Weights of a small class-conditioned image flow-matching model.
Model: arch dit, moe top_k, width 192.
Training: muon at rate 0.0062, 5500 steps, batches of 64.
Data: trained on Sentinel-2 satellite tiles (TerraMesh), 4.9 epochs.
Rows from block 5 of a small class-conditioned image flow-matching model, named by matrix and row number. Rows with one number within an expert belong to one neuron, the router's apart. Each number is 128 + 32 x the weight over its row's rms, rounded and kept within 0 to 255. All counts start at 0.
Before each expert's rows are labels from the 100 images, of 14976 (inputs lightly noised), where the router gives the expert most weight on average: "responds to" is what is common among them. Only what is clearly more common there than usual is listed. The data: Sentinel-2 satellite tiles (TerraMesh). In brackets: how many of the 100.
# router: router (model.blocks.5.mlp.router.weight, 16x192, trained with AdamW), inputs 96-191
# gate: expert gate (model.blocks.5.mlp.gate, 16x96x192), inputs 96-191
# up: expert up (model.blocks.5.mlp.up, 16x96x192), inputs 96-191
# down: expert down (model.blocks.5.mlp.down, 16x192x96, transposed), outputs 96-191

# expert 1
responds to: main land cover: bare ground (27)
router.1 [148 120 117 105 158  16 133 104  99 163 116  85 109 169 103  99  89  71 135 110 101 151 125 157 104  93  94 122 122  96  98  90  83 115  93 120 100  99 117 132 135  76 156 108  89 135 128 144 141 119 181 143 103 115  79 137 174 175 125  81  91  85  91  84 107 203 153  87 134 132  94  90 110  85 108 132 129 117 115 114 103 131 139 152 123  85 146 165 195 127 165 193 148 145 107  89]
gate.2 [112 134 136 178 139 183 111 112 163 127 133 156 114 129  74 150 120 130  88 120 161 101  99 113 103 215 152 136 105 131 218 160 177  77 117 141 134 109  68 151 140 112 126 132 123 199 118 180  41 142  93 125 203 136 211 146 140 128 140 157 127 107 144 215 178 103 132  39 100 137  77 191 169 111 128 148 137 133 122 107 150  88 162 136 107 121 127 199 153 114 132 104 105 107 110  79]
up.2 [115 156 178 123 142 132 112 112 118 105 139 117 191 164 144 131  72  97 118 175 113 118 125 196  47  62 172 125 147 116 129 118  52 131 129 141 143 123 123 129 164 121 149 139 142  88 176 119 190 124 118 137 111 170 143 187  93 143 165  76 176 170 161  93 111 111  77 149  73 157 142 150 144 140 164 108  43 145 123 119 120 103 191  71 132  91 137 152 140 113 157 135  97 123 125 148]
down.2 [130 115 156 117 108 141 102 129  84 147 113 169  71 105  78 173 124 156  86 137 136 122 145  98 184 160 118  98 136 114 120  88  62  77 210 137 156 127  96 127 126 132 137 130  90  79  41 119  85 121 140 123  78 143  61 110 102  93 143 122  98  11 126 120 126  75  87 136 126 129  73 141 138 107  95  93  79 117 104 100 174 134 221 115 134 150 118 114 120  89 121 107 115 148 132 151]
gate.3 [127 140 101 116 145 172 119  99 171 129 142 123 132 145 147 169  71 140 114 149  48 117 133 118  88 205 142 123 149 138 158  66 119  94  86 178 145 134  98 142 154 137 133 140  82  78 168 145 178 144 170 100 135 118 235 100 123 134 124  30 158 145 123 102 121 136  67 162 155  71 160 166 117  97 133 143 125 103 120 103 143 137 122  97 126 141 115  13 132 201 172 114 119 115 132 163]
up.3 [120 126  92 142 155  91 150  93 183 129 146 140  94 165 115 153 111 164 142 104  87 141 139  32 188 157 155 152 120 136 174  94  95  77  47 183 134 140  93 133 146 134 140 141  45 153 146 168 185  81 159 107 145 145 174 139 115 163 107  76 182  68 147 131 175 145  66 117 136 141 170 148  98  89 143 157 110 134 163 133 151 147 134 149 110 148 119  96 124 120 129 103 122 134 156 124]
down.3 [130 116 218 113 169 173 156 160 119 101 136  59 153 101 100 114 114 138 136 122 177  92 141 139 137 170 152 154 116 131 135 122 125  74  94 138  98 127  88 110 154 112 113 139 129 149 168 113 132 104 115 120 118 148  63 141 167 116 120  51 105  82 136 158 126 192 163 119 125  84 120 106  89 178 133 125  49 106 105 181 162 134 123 129 107  91 107  70 124  74  93 138 131 130 134 104]

# expert 6
responds to: main land cover: water (46)
router.6 [146  81 131  90 113  90 149 108 125 193  95  96 127  85  94 112 102  37  87 124 153 152 109 119  97 111  70 137  91 116 103 106  68 152 125 116 113  75 124 122 121  96  95 129 135 121 112 155 138 101 150 160 127 114  59  97 150 166 115 103  59  85  59  96 145 196 143  84 120 100  86  84 101 109 120 124 111 165  98 118 108 141 141 128 126 138 149 159 198 112 165 164 128 163 102  75]
gate.2 [121 138 122  93 145 154 119 121 166 125 131  79 103 147 146 110 120 124 153  92  73 123 102 104 189 180 128 124 156 108 103 154 121 149 136 144 120 131 115 107 101 155 123 103 189 134 147 154 129  79 116 128 138 116 163 141 153 151 119 121 104 152 137 157 130 138 132 101 190 123  71 116 158 174 123 101 199 147 146 119 163 156  93 105 160 149 135 190 103 173  95 170 112  78 141 127]
up.2 [127 128 137 140 149 104 151 166  61 132 141 162 139 110 193  96  91 150 159 137 135 149 151 151  75 152 124 155 127 130  94 156 149 121  94 110 181 134 134 123 182 116 119 150 129 113 156 145 117 136 143 121 119 109 165 114 164  76 112 164 194 161 123 123 118 148 112 110 122  79 171 175 111  70 122 161  31  90 141 132 127 107 138 150  94 105 101  92  96  92 178 123 144 152 140 125]
down.2 [ 89 141 120 133 146 144 127 155 139 129 147 186  83 126 142 139 145  76 126 154 161 122 109  91 148 103 151 153 121 111 124 122  50 110  51 114 202 159 113 138 131 141 128 143 113  93 189  88 106 125 116 142 151 146  80 103 116 175 125 112 146  78 122  87 168 202 156 120 132  72 156 122 136 153 118 154 152 136 125 168 168 132 143  36  82 137 138 140 117  85 153 114 117 167 126 154]
gate.3 [173 124 135 122 108  75 128 167 138 126 124 118 135 115  93 150 132 184 205 112 130 128 177  42 192 222 103 130 160 119 162 136 128  93 106 114 101 172 111 118  57 136 119 146 108  77  82  82 125 119 104 111 183 122 118 131  68 142  98 167 126  99 127  61 166 193 140 142 145 143  62 175 112  94 126 130 144 125  92  98  90 148 127 148 140 100 150  93 134 105 124 141  82 128 112 107]
up.3 [ 89 152 136 118 135 130 137 125 104 131 159 163 112 119 142  97 132 106 246 132 113 129 143 147  92 139  88 136 105 151 134  89 105 127  89 137 193 103 230 118 170 149 128  90 106 140 179 144 122  99 110  94 106 150 150 130 143 114 117 137 150 182 181 111  94 113 159  76 119 106 194 165 205 152 104 129 157 109 145 128 184  54 167 172  88 136 106 151 127 101 121 110 118 130 193 159]
down.3 [151 101 130  62 130 170 128 182 112 170 143 172 112 159 157 108 117 197 115 163 129 134 168 128  81 161 178 102 135  95 112 133 146  75 132  79 112 174 106 146 132 167 116 107 157 134 162 138 116  90 122 124  95 151 207 162 190 178 109 124 132 149 171 231 131 123 172 129 131 144 115 146 142 147 111  98  87 129 131 235 189 135 115 166 105  32 118 206 140  59 103 105 112 131 146 147]

# expert 5
responds to: flooded vegetation (39)
router.5 [149  76 110 136 155 124 113 102 101 186 104 106  91 154 125  95 118  71  37 157 147 168 106 120 128  86  76 137 122  93  81 126  68 161 119 131 170 134 150 102 177 178 134  67 116 131 121 139 144 105 170 152  69 124 111 101 161 167 127  90  99  79  92  88 171 154 162 122 127 108 152  97  86  56 128  99 151 139 122 168 157 144 137 143  93 114 124 156 185  67 170 143 117 172 152 102]
gate.2 [125 102 111 248  92 120 132 127 131 124 115  82 133 117 102 108  63 142 100  77 112 126 123 159 192  90 103 156 188 115 113 147 145 122 113 141 114 119 139 146 159  76 118 156 144 126 151 122 196 130 160 143 134 107 127 102 143 134 149 138 131 174 117 106 151 141 139  79 137 118 139 108 128 114 138 161 115 148 124 130 117 150 115 128 133 137 142 154 130 139 120  78 164  81 119 116]
up.2 [112 165  84  24 107 216 119 125 123 134 132 189 138 138 116 140 176 115 123 202 146 132 162 104  72 140  91 101 131 133 131 148 157 145 118  69 103 139 133 128 137 182 145 129 162  87 104 133 173  22 111 104 138 156  37 140 173 120 135 125 137 141 138 143  86  85 145 109 123 161 123 175 119 127 133 129 158 152 138 122 136 122 138  95 110 131 110 147 126 187 175 117 126 173 132 126]
down.2 [ 78 138 129  81 169  72 152 123 129 140 126  97  36 112  70 149 100 171 146  74 139 135 113 153 115 141 125 156 122 141 115 120  87  40 164 172  84 112  66 128 106 130 127 118  97 106 125 122 125 177  98 103  90 127  82 199  90 151 135  89 134 141 119  89 154  70 118 129 129 201 160 110 141 140 135 138 145 144 147 136 170 154 146 128 116 117 184 129 148 136 114 112 133 139 133 107]
gate.3 [150 151 118 125 101 147 135 160 127 144 123  58 155 121 122 105  75 155  86 160 103 124 153 154  76 138 103 142 181 109 119  83 135 108  74  92  89 147 159 134 140 155 130 142 121  99 130 136 172 172 124 131 139  97 166 138  93  68 127 137 169  92 127  64  64 176 125 145 153 135  71  90 143 129 149 155 133 137 172 141 117 131 130 112 156 154 108 198  92  88 187 130 153 195 131 147]
up.3 [149 112  84  99 161  91 133 103 136 114 117  57 130  88 126 107 147 104 150 197 137 139  95 125  80 118  70 160 155  93 142 125 146 146 112  84 104 119 128 138 141 119 139 138 102 103 134 127  87 204  92 137 160 152 207 158 121  97 134 161 136 129 136  16 118 120  86 108 123 123 156 109 157 152 139 136 168 129 136 122 161 137  90 103 115 119 129 172 149 142 178 124 156  89 156 131]
down.3 [116 120  76 164 102 119 123 129 125 110  92 123 111 120 166 141 135 211 106 148 118 165  95 107 133 111  74 168 157 143  91 119  89  83  88 106 100  92 122 149 149 100 122 183  67  77 143 143  94 137 128 114 119 144 136  82 111 115 150 160 118 167 169 188 131  33 115 123 127 111 139 154  63 118 125 107 114 160 129 167 167 108 132 139 131 142  92  77 129  65 156 149 127 118 134  77]

# expert 10
responds to: water (91); main land cover: water (87)
router.10 [160  93 116 133 119  95 120 105 122 199  88  98  87  88 111  95  85  47  75 117 149 194 127 122 127 119  72 130  59  97  86 114  90 153 118 132 141  81 159 116 147 117 164 107 132 142 130 145 145  69 133 164 121 114  84  94 159 147 111 120  44 112  66 118 155 180 167  82 128 111  82  70 156  89 133 128 131 160 117 142 114 176 134 130 103 126 140 150 183  90 182 175 108 194  99  66]
gate.2 [127 116 128 133 104 151 130 196 156 129 140 149 156 130 103 127  54 119 107 125 176 160  79 118 188 105  77 147 136 122 171 101 128 132 164 190 157 118 135 113 102 100  87 102 181 113 158 113 150  92 115 143  87 143  95 139 128 165 109 163 171 161 107  80 199 129 109 105  86 174  99 152  91 134 115 120 150 150 157 140 118 112  95 160 118 133 144 167 113 172 104 112 141 121 147 152]
up.2 [116 120 140 169 130 186 116  81  78 134 139 131 102 160 160 141 193 118 135 176 126  88 143 116  31 143  80 120 120 146 100 114 158 139  75  60 133 154 120 116  90 143 126 128 182 129 113 137 108 195 141 112 150 101 187 119 127  87 138 107  91 118 131 143 141  73 190  63 123 117 150 166 148 189 134 133 176 139 115 134 146 125 110 110 140 151 118  45 137 100 170 112 103 133 161 122]
down.2 [104 102 149 118 107 110 156 180 137 118 125 136 123 109 110 138 152 102 138 100 145 126 129 171 147 157  67  91 130 110 147  96 127 106 149 133 136 164 130 150 123 156 129 108  59 111 145 124 145 110 131 126  93 152 130 108 198 100 114 145 143 161 143  94 124 130 204 142 128 154 111 162 144  76 113 143 162 164 126 109 144 128 127  85  79 187 144 105 131 113 119 111 142  93 122 156]
gate.3 [122 113 125 146 155  63 102 124 127 109 141  98 170 124 153 109 160 138 217 151 160 105 137 136 109 132 129 128 145 129 162 117 163 163 135 137 114 139 255 108 138 177 121 112 133 112 153 119 112 110 133 112 134 121 183 172 107 126 111 122 132 170 154  76 119 126 121 135 123 182 119 125   0 135 117 152 126 160 143  99 150 118 120 168 123 111 101 123 115  69 125 115  88 161 100 118]
up.3 [109 154 126 181 155 104  88 145 101 131 126  39 123 111 109 114  85 126 113 117 110 103 131 132 100 112  78 118  68 144 133 115  98 137 116  83 141 152 154 118 170 166 111 107 123 140 149 145 119 122 166  92  94 117  70  97  42 149 116 154 128 103 160 127  86 181 127 144 110 162 116 133 255 122 128 124 116 112 115 110 136 134 121 128 107  71 110 131 124  41 112 160  88 165 123 107]
down.3 [105  92 142 130 138 116 116 183 164 138  79  84 132 143 164 146 116 164 173 133 117 106 140 162 104 132 149  84  97 141 145  90 137 150 181 106 196 162 209 154 126 141 140 177 129 111 111 126  85 124 151 152   0 152 146 137  87 161 114 174 145 122 159 225 132 133 125 128 131 129 122  99 227 118 114 114 125 132 138  58 125 140 126  96 121 109 178  99 115  78 173 132 112 148 134 132]