{"targets": ["main land cover"], "cond_dropout": 0.1, "fused_qkv": false, "inner_norm": false, "patch_size": [2, 2], "positions": "rope", "adamw_lr_other_params": 0.0011, "steps": 5500, "batch_size": 64, "lr_schedule": "wsd", "final_lr_fraction": 0.01}
Rows from block 5 of a small class-conditioned image flow-matching model, named by matrix and row number. Rows with one number within an expert belong to one neuron, the router's apart. Each number is 128 + 32 x the weight over its row's rms, rounded and kept within 0 to 255. All counts start at 0. Numbers have three digits each.
Before each expert's rows are labels from the 100 images, of 14976 (inputs lightly noised), where the router gives the expert most weight on average: "responds to" is what is common among them; "colour at peak" is the nearest of a few named colours to the mean colour under the peak. Only what is clearly more common there than usual is listed. The data: Sentinel-2 satellite tiles (TerraMesh). In brackets: how many of the 100.
# router: router (model.blocks.5.mlp.router.weight, 16x192, trained with AdamW), inputs 0-95
# gate: expert gate (model.blocks.5.mlp.gate, 16x96x192), inputs 0-95
# up: expert up (model.blocks.5.mlp.up, 16x96x192), inputs 0-95
# down: expert down (model.blocks.5.mlp.down, 16x192x96, transposed), outputs 0-95

# expert 13
responds to: clouds (50); main land cover: clouds (46)
colour at peak: black (99)
router.13:207182107141107116121128166140125114124100182124114161146078137091100130079054135094202136117074125096131199134162126162158127123139113139173129150111088103110120103143165161153133146055148164135141105127115118120167139090092174154166091124153077137159139115162117112205204129163094129104
gate.5:085197173137114132165110080131146191095106114122079124095217099117222183137061142123113190164161142125102128165118132088141099154120118118119144143096079160134211135089120099147169137120140114137162088096109070135117141128150117163155123131121116133130114094145157075193157161132070155124
up.5:119045092137135135063168134114101075112155130121105131158137138156110123134171086110155067030105125169152099104137118125114149087111130146156134098184167126110140152148061174145107109180154123112129132182149206137135131143100197124088114114133141129141165120119101184128064141179182104081
down.5:078099113123096134123090194071148147189131063097134114094133137118180118162141075124129157104096176169140081094132126092122135172134120090164088158104108117104077133122082139095179101184083132104099137132120165151113165113121193140161108113137120139180053182125111175146060053195116108152
gate.6:102071184128132125128157181088057089153122183113177144127145093155144147129165103096080072139118136148106174114088146066116136093155145056170161151085110105143094121153123155122093134167136151102104138114152194130181169087108093105118113168137142157177070108192111076140157120114113110098
up.6:114078127126176135109145166095063074129133133112119129104129084183183089131192124100157146090051116113141139140076157058122140102123180062139145141078149137082142145178139101141172111109116160124130132118168121122186138046094079092114079154115132160146153125036106117129157097135070102131
down.6:081169123111158117181163178181124114132120202124118152199114099143128129154146100096132110140099067111155079114162127124118137123113106138117099145108093196108176168114155147134139174098084091106129114128149174160054073078172120142106149165156128122065150104115115226113117086109207077137
gate.7:127149063102163129079204153145101164131014134124174111077118146131163143101121085101130140126172134132073116106122122074116103099083166155138106144153088141155159144173135055118165105118134164139164144148158082167156096181034143082143064133154104126167161105110141119136134123165102096193
up.7:171144089137153144084110157149149159101020138115173135112113134160121186124118066138138145109164149178110116150064101111100144100090180158159119136168138169102161088124124106117118101114115145152138155154120088170137091158015155135140086120125102136107185120099155153124124129044134120195
down.7:179123143082064088164138120117135144070073163150102120127144147142056134111128104107130092106116184068090132166142106168168119094169122124119074120135155098135160118150115088114091131057195142196118161143117166144123187109135148113171142125093121136126105179124118109115092167171135084126
gate.8:212133138102162152127125134102089040149149154121084134079143100149146218081194110086167137081139170111093170106130139134110107138166126143132138131114084172137096096140134168133099095163104120137138146140112154169119134155148121138130186178158102165085123140119161159098093149162150136145
up.8:106093140182116126126094148121186178125086092127148146152145148125145098167057154159094144126092083110203079131096080124172116099106137136131111097173168150119108195105084093162157140085157175119076113126135076079144099049120119123114083094107101107150113134137093070202145082108091117121
down.8:124170114127128119142161154049140156111189209104116160083118095121082144154129095160134153162141132096135128142128064120118076137162056110146102167123162131104112136123108175115081085054071102143143096108126113108147108139156133106133140121154078152149145117141070126126082133105130104082

# expert 2
responds to: snow or ice (95); main land cover: snow or ice (88)
colour at peak: white (70); pink (25)
router.2:131136073115146110172082100081128178151151171142132102129128140179090148073197133144100056183118130167091140164152088169163147109125124172164145109056141146170162148136126180153116143091096144127089089143149069098155120145140146106158105089124066111171153113157116128064098167091096153099
gate.5:078180165107150141169075130099093142160168101128093133156141134120074086149142009130107159114135077131151114101135116126157156122124146129151152121168139118139204134102095140200090124107062121119108136103130104142105142090126064172136119137140125132138122106065136138146093113074140129112
up.5:094187144088091158149066067122132142114152131128099112154130167067099109122146093116135027118081167149116143148123115145106094132134091129124124135122090108134124104169134181173120046209094177120141116144118120121051144066077118104098159126112130144112163139181165142146086093157109126177
down.5:143123117116127100208146147147074126168121129135148136116145069087186130120150088127131201140159060132154166117109110165137205131124155159130105118113091115130099090115138146043139143084134123135139134163145153091181103118135085117091149145146105150150085105153097141141114089166155124139
gate.6:083137112063135168154085103137164135078148145078140149124105125165139137178113149090169090082057182125114095122084123105104149107151119106159155131145159097134161155109116153160144189149170128136113140110133107121120143133126168139194145124109119157091135000133158154194106123238145106139
up.6:178121152212095080092180107111074104130114162161107105141161147138145128080139098176049130160192159109186193134180120131149108155107125163105097132145114184112089120148136084113111060116126121131156105169129104123165151149136113114052091139149132094181110239115127085099184136102129157091
down.6:132144138180132149085147104054149134106080227194142132160099137102101138136131102116127133132136147161140167110165136130131164113081211129132132113051138087105157115131142106155124051137096100153101145131143097138101069117161166073030122149123148124138096229121199149118167150121098134141
gate.7:167097128114069156094182103173115155108115109100118143152139140127186101156156126122121118197098098088166118153064151134106206114200105121154130113085118161081097128168131145178156137137134074125093131140130114125158104162149149217107130192103140128089144189167102109148132158062017174126
up.7:170111114172109135160193188082086094087118136118137136055124109089129092114137182137137153145181163112199151138120168084117137117125098114132130130157125144138032121118139095088123048080124086113140132116141101142175082151237087147129137125134131117129113125195212123139111086065061167152
down.7:095089108136147146138138091171144153122068147155098121118121129191148126162131158137135155121149120141146115131145133114124088121109137125127121118165106101136110112119112111140177199103127115141142143098133108146097115133091152124064104129113107140097203227141112137130111112138153082173
gate.8:119104127122148138126079085086155144203107125136122133091151134124105131146148130125184189173161176110151157097054171139103115133060095121130132138185139117142172073117112215147146126132095127126100128125126161158106154142108105169099145132129133129118105131215175152112173144097116079126
up.8:157091108100155131088186159167145118113183087108134135152130175103049122143082188103107081086151074117086094122154127126141165115169117108142143101157108117113091158129147062172140123079034142130093156049124100123178123156021091112139137143130135152113126092102147140111081133094171163087
down.8:107100155132082135098092152124184130073135134074128159139165106031182122112124109133133193110184154102131122126141109168124107131123167107119093123131166147087186164135129167077109131181161147152126127132146240117114162221094188119117115145142121116095130155109144162139148109104170128133

# expert 0
responds to: water (97); main land cover: water (92)
colour at peak: green (35)
router.0:174067120105085124147156129079148188130090115175135095141102097152153102081099120133107098113102164165048198157129073181141110076114174148126121126093203106137156155128098154119117118129128175125168096118171148083145118087097174089158132123129057089123168179137052137124142169109121150107
gate.5:110115170139192137129161163153154138183142083113135111120087134102052121135075173121192094172078166082092181094106123148113101141120108173136136141127129158113150032132161129083089122097139127113141117141119127147147153122082143161146138116104105124125154063105109136104123138154151081169
up.5:137080185145139131051119185123137176150085118142121126176114155129109158113135157109173182134141089089114153072034081098172079135147127139129124158053080201083071095071165092113116114164144146125144097111161111131191090110066160132138144154134147151148125084003107099135147145172108135172
down.5:107091134092192110175123169186153147121126099138107118082135139117121125139122096132127134110153212111158145155161103131125120125064118131126126135054113093119021100093100097153125121048082155108116108176121155089106068197136154146158111146122141102217145099096145096106133128179130124115
gate.6:095158117117097139092114134131167188113160166131168135112081154164097151162112164120171159153095056165101110119128112156119127170128166142134149130083094131095107136136172159102174156145187116156144139132108142149116096149140105104117100174138110129122112086199169089135148167115184127170
up.6:137149117118194145132099094138145227150114173133153118099122130169103141132029060145172137140071098103100045159142146140086112118147088115118110103067150150154126164101106160105183182091162138148135143174131142137113102138162169082138145124129134108114147181195099144141156158177241159175
down.6:170082066073118104062126155110132135128088148146131094127126173144137116120135088107126036123068100154106119100138161162106172139101113116136131144189138078113119145099114126129118169106149104142135105145133154164159171125084188140127118129145161144067104078148207127153132101088125160144
gate.7:069114139164090118166095128133078124119167111124137132212104151130159117108097162120146074173145146172217103143210108191074169128138093157126124123119109113116044136192135163110117116136156133119092143152101127133159107141178133151179165132114106122110110126147095159091185124078126160097
up.7:179205118126179126093128061099199100133033120138146121064152158159046133144117127131095112100092132134078135139128095097117084140068155127104126144086116154131204122142131086158136170166100162153139123169122148163100149102116151133104109113128124108166093106100157168127096167160067117112
down.7:161079094167173113087125130063123116156146103126125105122132117146058110161135182143140083130106202165151107116167128119103110109126162117122147104096080150107108120187140137117200171157190190127123150195105110138116105177127175148195131127140170108135111086135108139141141172151084122131
gate.8:116126141140082115095106154140124145215143111110101140138115117160200113128090094136140016110126137088154094123092164117093138133124137130138145146185146147144049159099106169138225156156110119119107115107143125139136118109113134097023079155150147128156061155105139118144169150204104102153
up.8:117093104211127132161193177163101122077141140075121115067147139115176135138154109125101237140093195123106103098163141121046107161141140147109125133138140122122125105113145081127171097131127134127120125143148119114101127131134076158106115149145153143136088068099108057121146127157121071151
down.8:058129154168146090061180148113101115128121118144134125082134103131170139122119118104125069126118173141120142187186125121090100119170167157117131116156134099075062046156101122113062179196094151128135122107130169155083125072145167168191115159121132147139091118118124132121102139126093127139

# expert 8
responds to: water (85); main land cover: water (83)
colour at peak: grey (56)
router.8:167127191131105126156179129076157151047161096157132096106059084129138072082086139136130110110076135176074176127128083173153079079123124125115093110136187096124160090161150128121085113118169172134155089130170079079137073124102107127093132145139070065152118105104060122159182121084099138100
gate.6:168163118108157123213173155162150123092111152153134119116098094154144103121155086149113131159160047108084081093114126147089149116129104137128111086161148154134053113142067119126127148095107096124030123138140071108104121103171108179103098119135143127127100172058091152094145092082002154147
up.6:097116152105177155085109027142111169166098128089108117131158118138154133142125144117152138100049016142145126132137118104123141134127118113115145166061136133113182143093136197163011107098121143117187133124130116152195121186044160089132151122115122135118127052136121128143107157125166071119
down.6:249157118152109147154163103137097098143126167185132133107138068124019125081123174138128057139138139148153141121145126117130069138120140129156145134117154185129129142161130089144125127116119147128126119151143175163142134113202150141206166138137139133149110074117135174130143142135073115129
gate.7:213133110164159127077156210097070065135122144109167114155113086107170101126112077152127135184182137145101140135160156123150123139163113121113118147146149122101100154150172132093139255112077115118164124154151080130075152167071156201107139095115122120156182131158146090106108184159166136128
up.7:023087114080178110092123110132102177156159103153117131133159168154136151147155169124156153086169100128137067101108098102136110159114132117152123145121153109186097088102111110142115143170163131122123094141133150117140128155145148095234170153139116137134255156143121165139114123116092107137
down.7:236064134110129119113052104156125116137114220156145156111111115148159119159125160118132162122155122146109122149168120139133129153122089136144143130082147054129128121144184136110160064058070204158126142170118106114132105094153136132128155191140145165095053149126124126136163133122073121161
gate.8:141141151144106089172193169124116108143075095115097149178159116156128169095110127155189116132136140081202159145173126164153095128142107147129124133144128105126099118121140048154101121162145137105145110124138088133099127156133145144091146115137098140138154146122124119079109131162104094112
up.8:104097138125128105079111094141168018111102110147139142143136086097173138147117101143097122146136157124146187197110144139188141119121163139093139070160172120152091185124105219105203076128112138144119155097102132133149123159194132103099139148153142123127138136160115121119104120159203135117
down.8:157189078076140139111149099143140120087150116147121140136100123078031141133124169103137119120125147148152187070153154086168159123139136136119118135148112107125136160117105114153191055018104093122160113103122168136133124174089209125176078138106167143166126082139064157131135135174092093119
gate.9:156150121087160126148089207092136156203092101129128103155184138173149142153111112159160120130111109159141121154153161108137124141129087075116142163147141172117138177109114159114123187146083132112116115192126097139169131143142114102129110123113099137122219118115068153158181101116087144135
up.9:176129135133091158155097156119081154095131092117089101136127126113138119151162168105133143145167162125125118104103156104116087160141097158096142158119120146170118131125077137141142087065127100101175126138126121114160135119090069141117162130137118127136000149067110124124123194127111101159
down.9:087104139175129124166159169158132149128112188168126126077118133139099134117133083112131084095187164148138082141160109132129097131172125126117114159107162134213132118102150102089109081163103105082143109141107173130153162093133091158150111124126135115119238032114185149093134072104085128163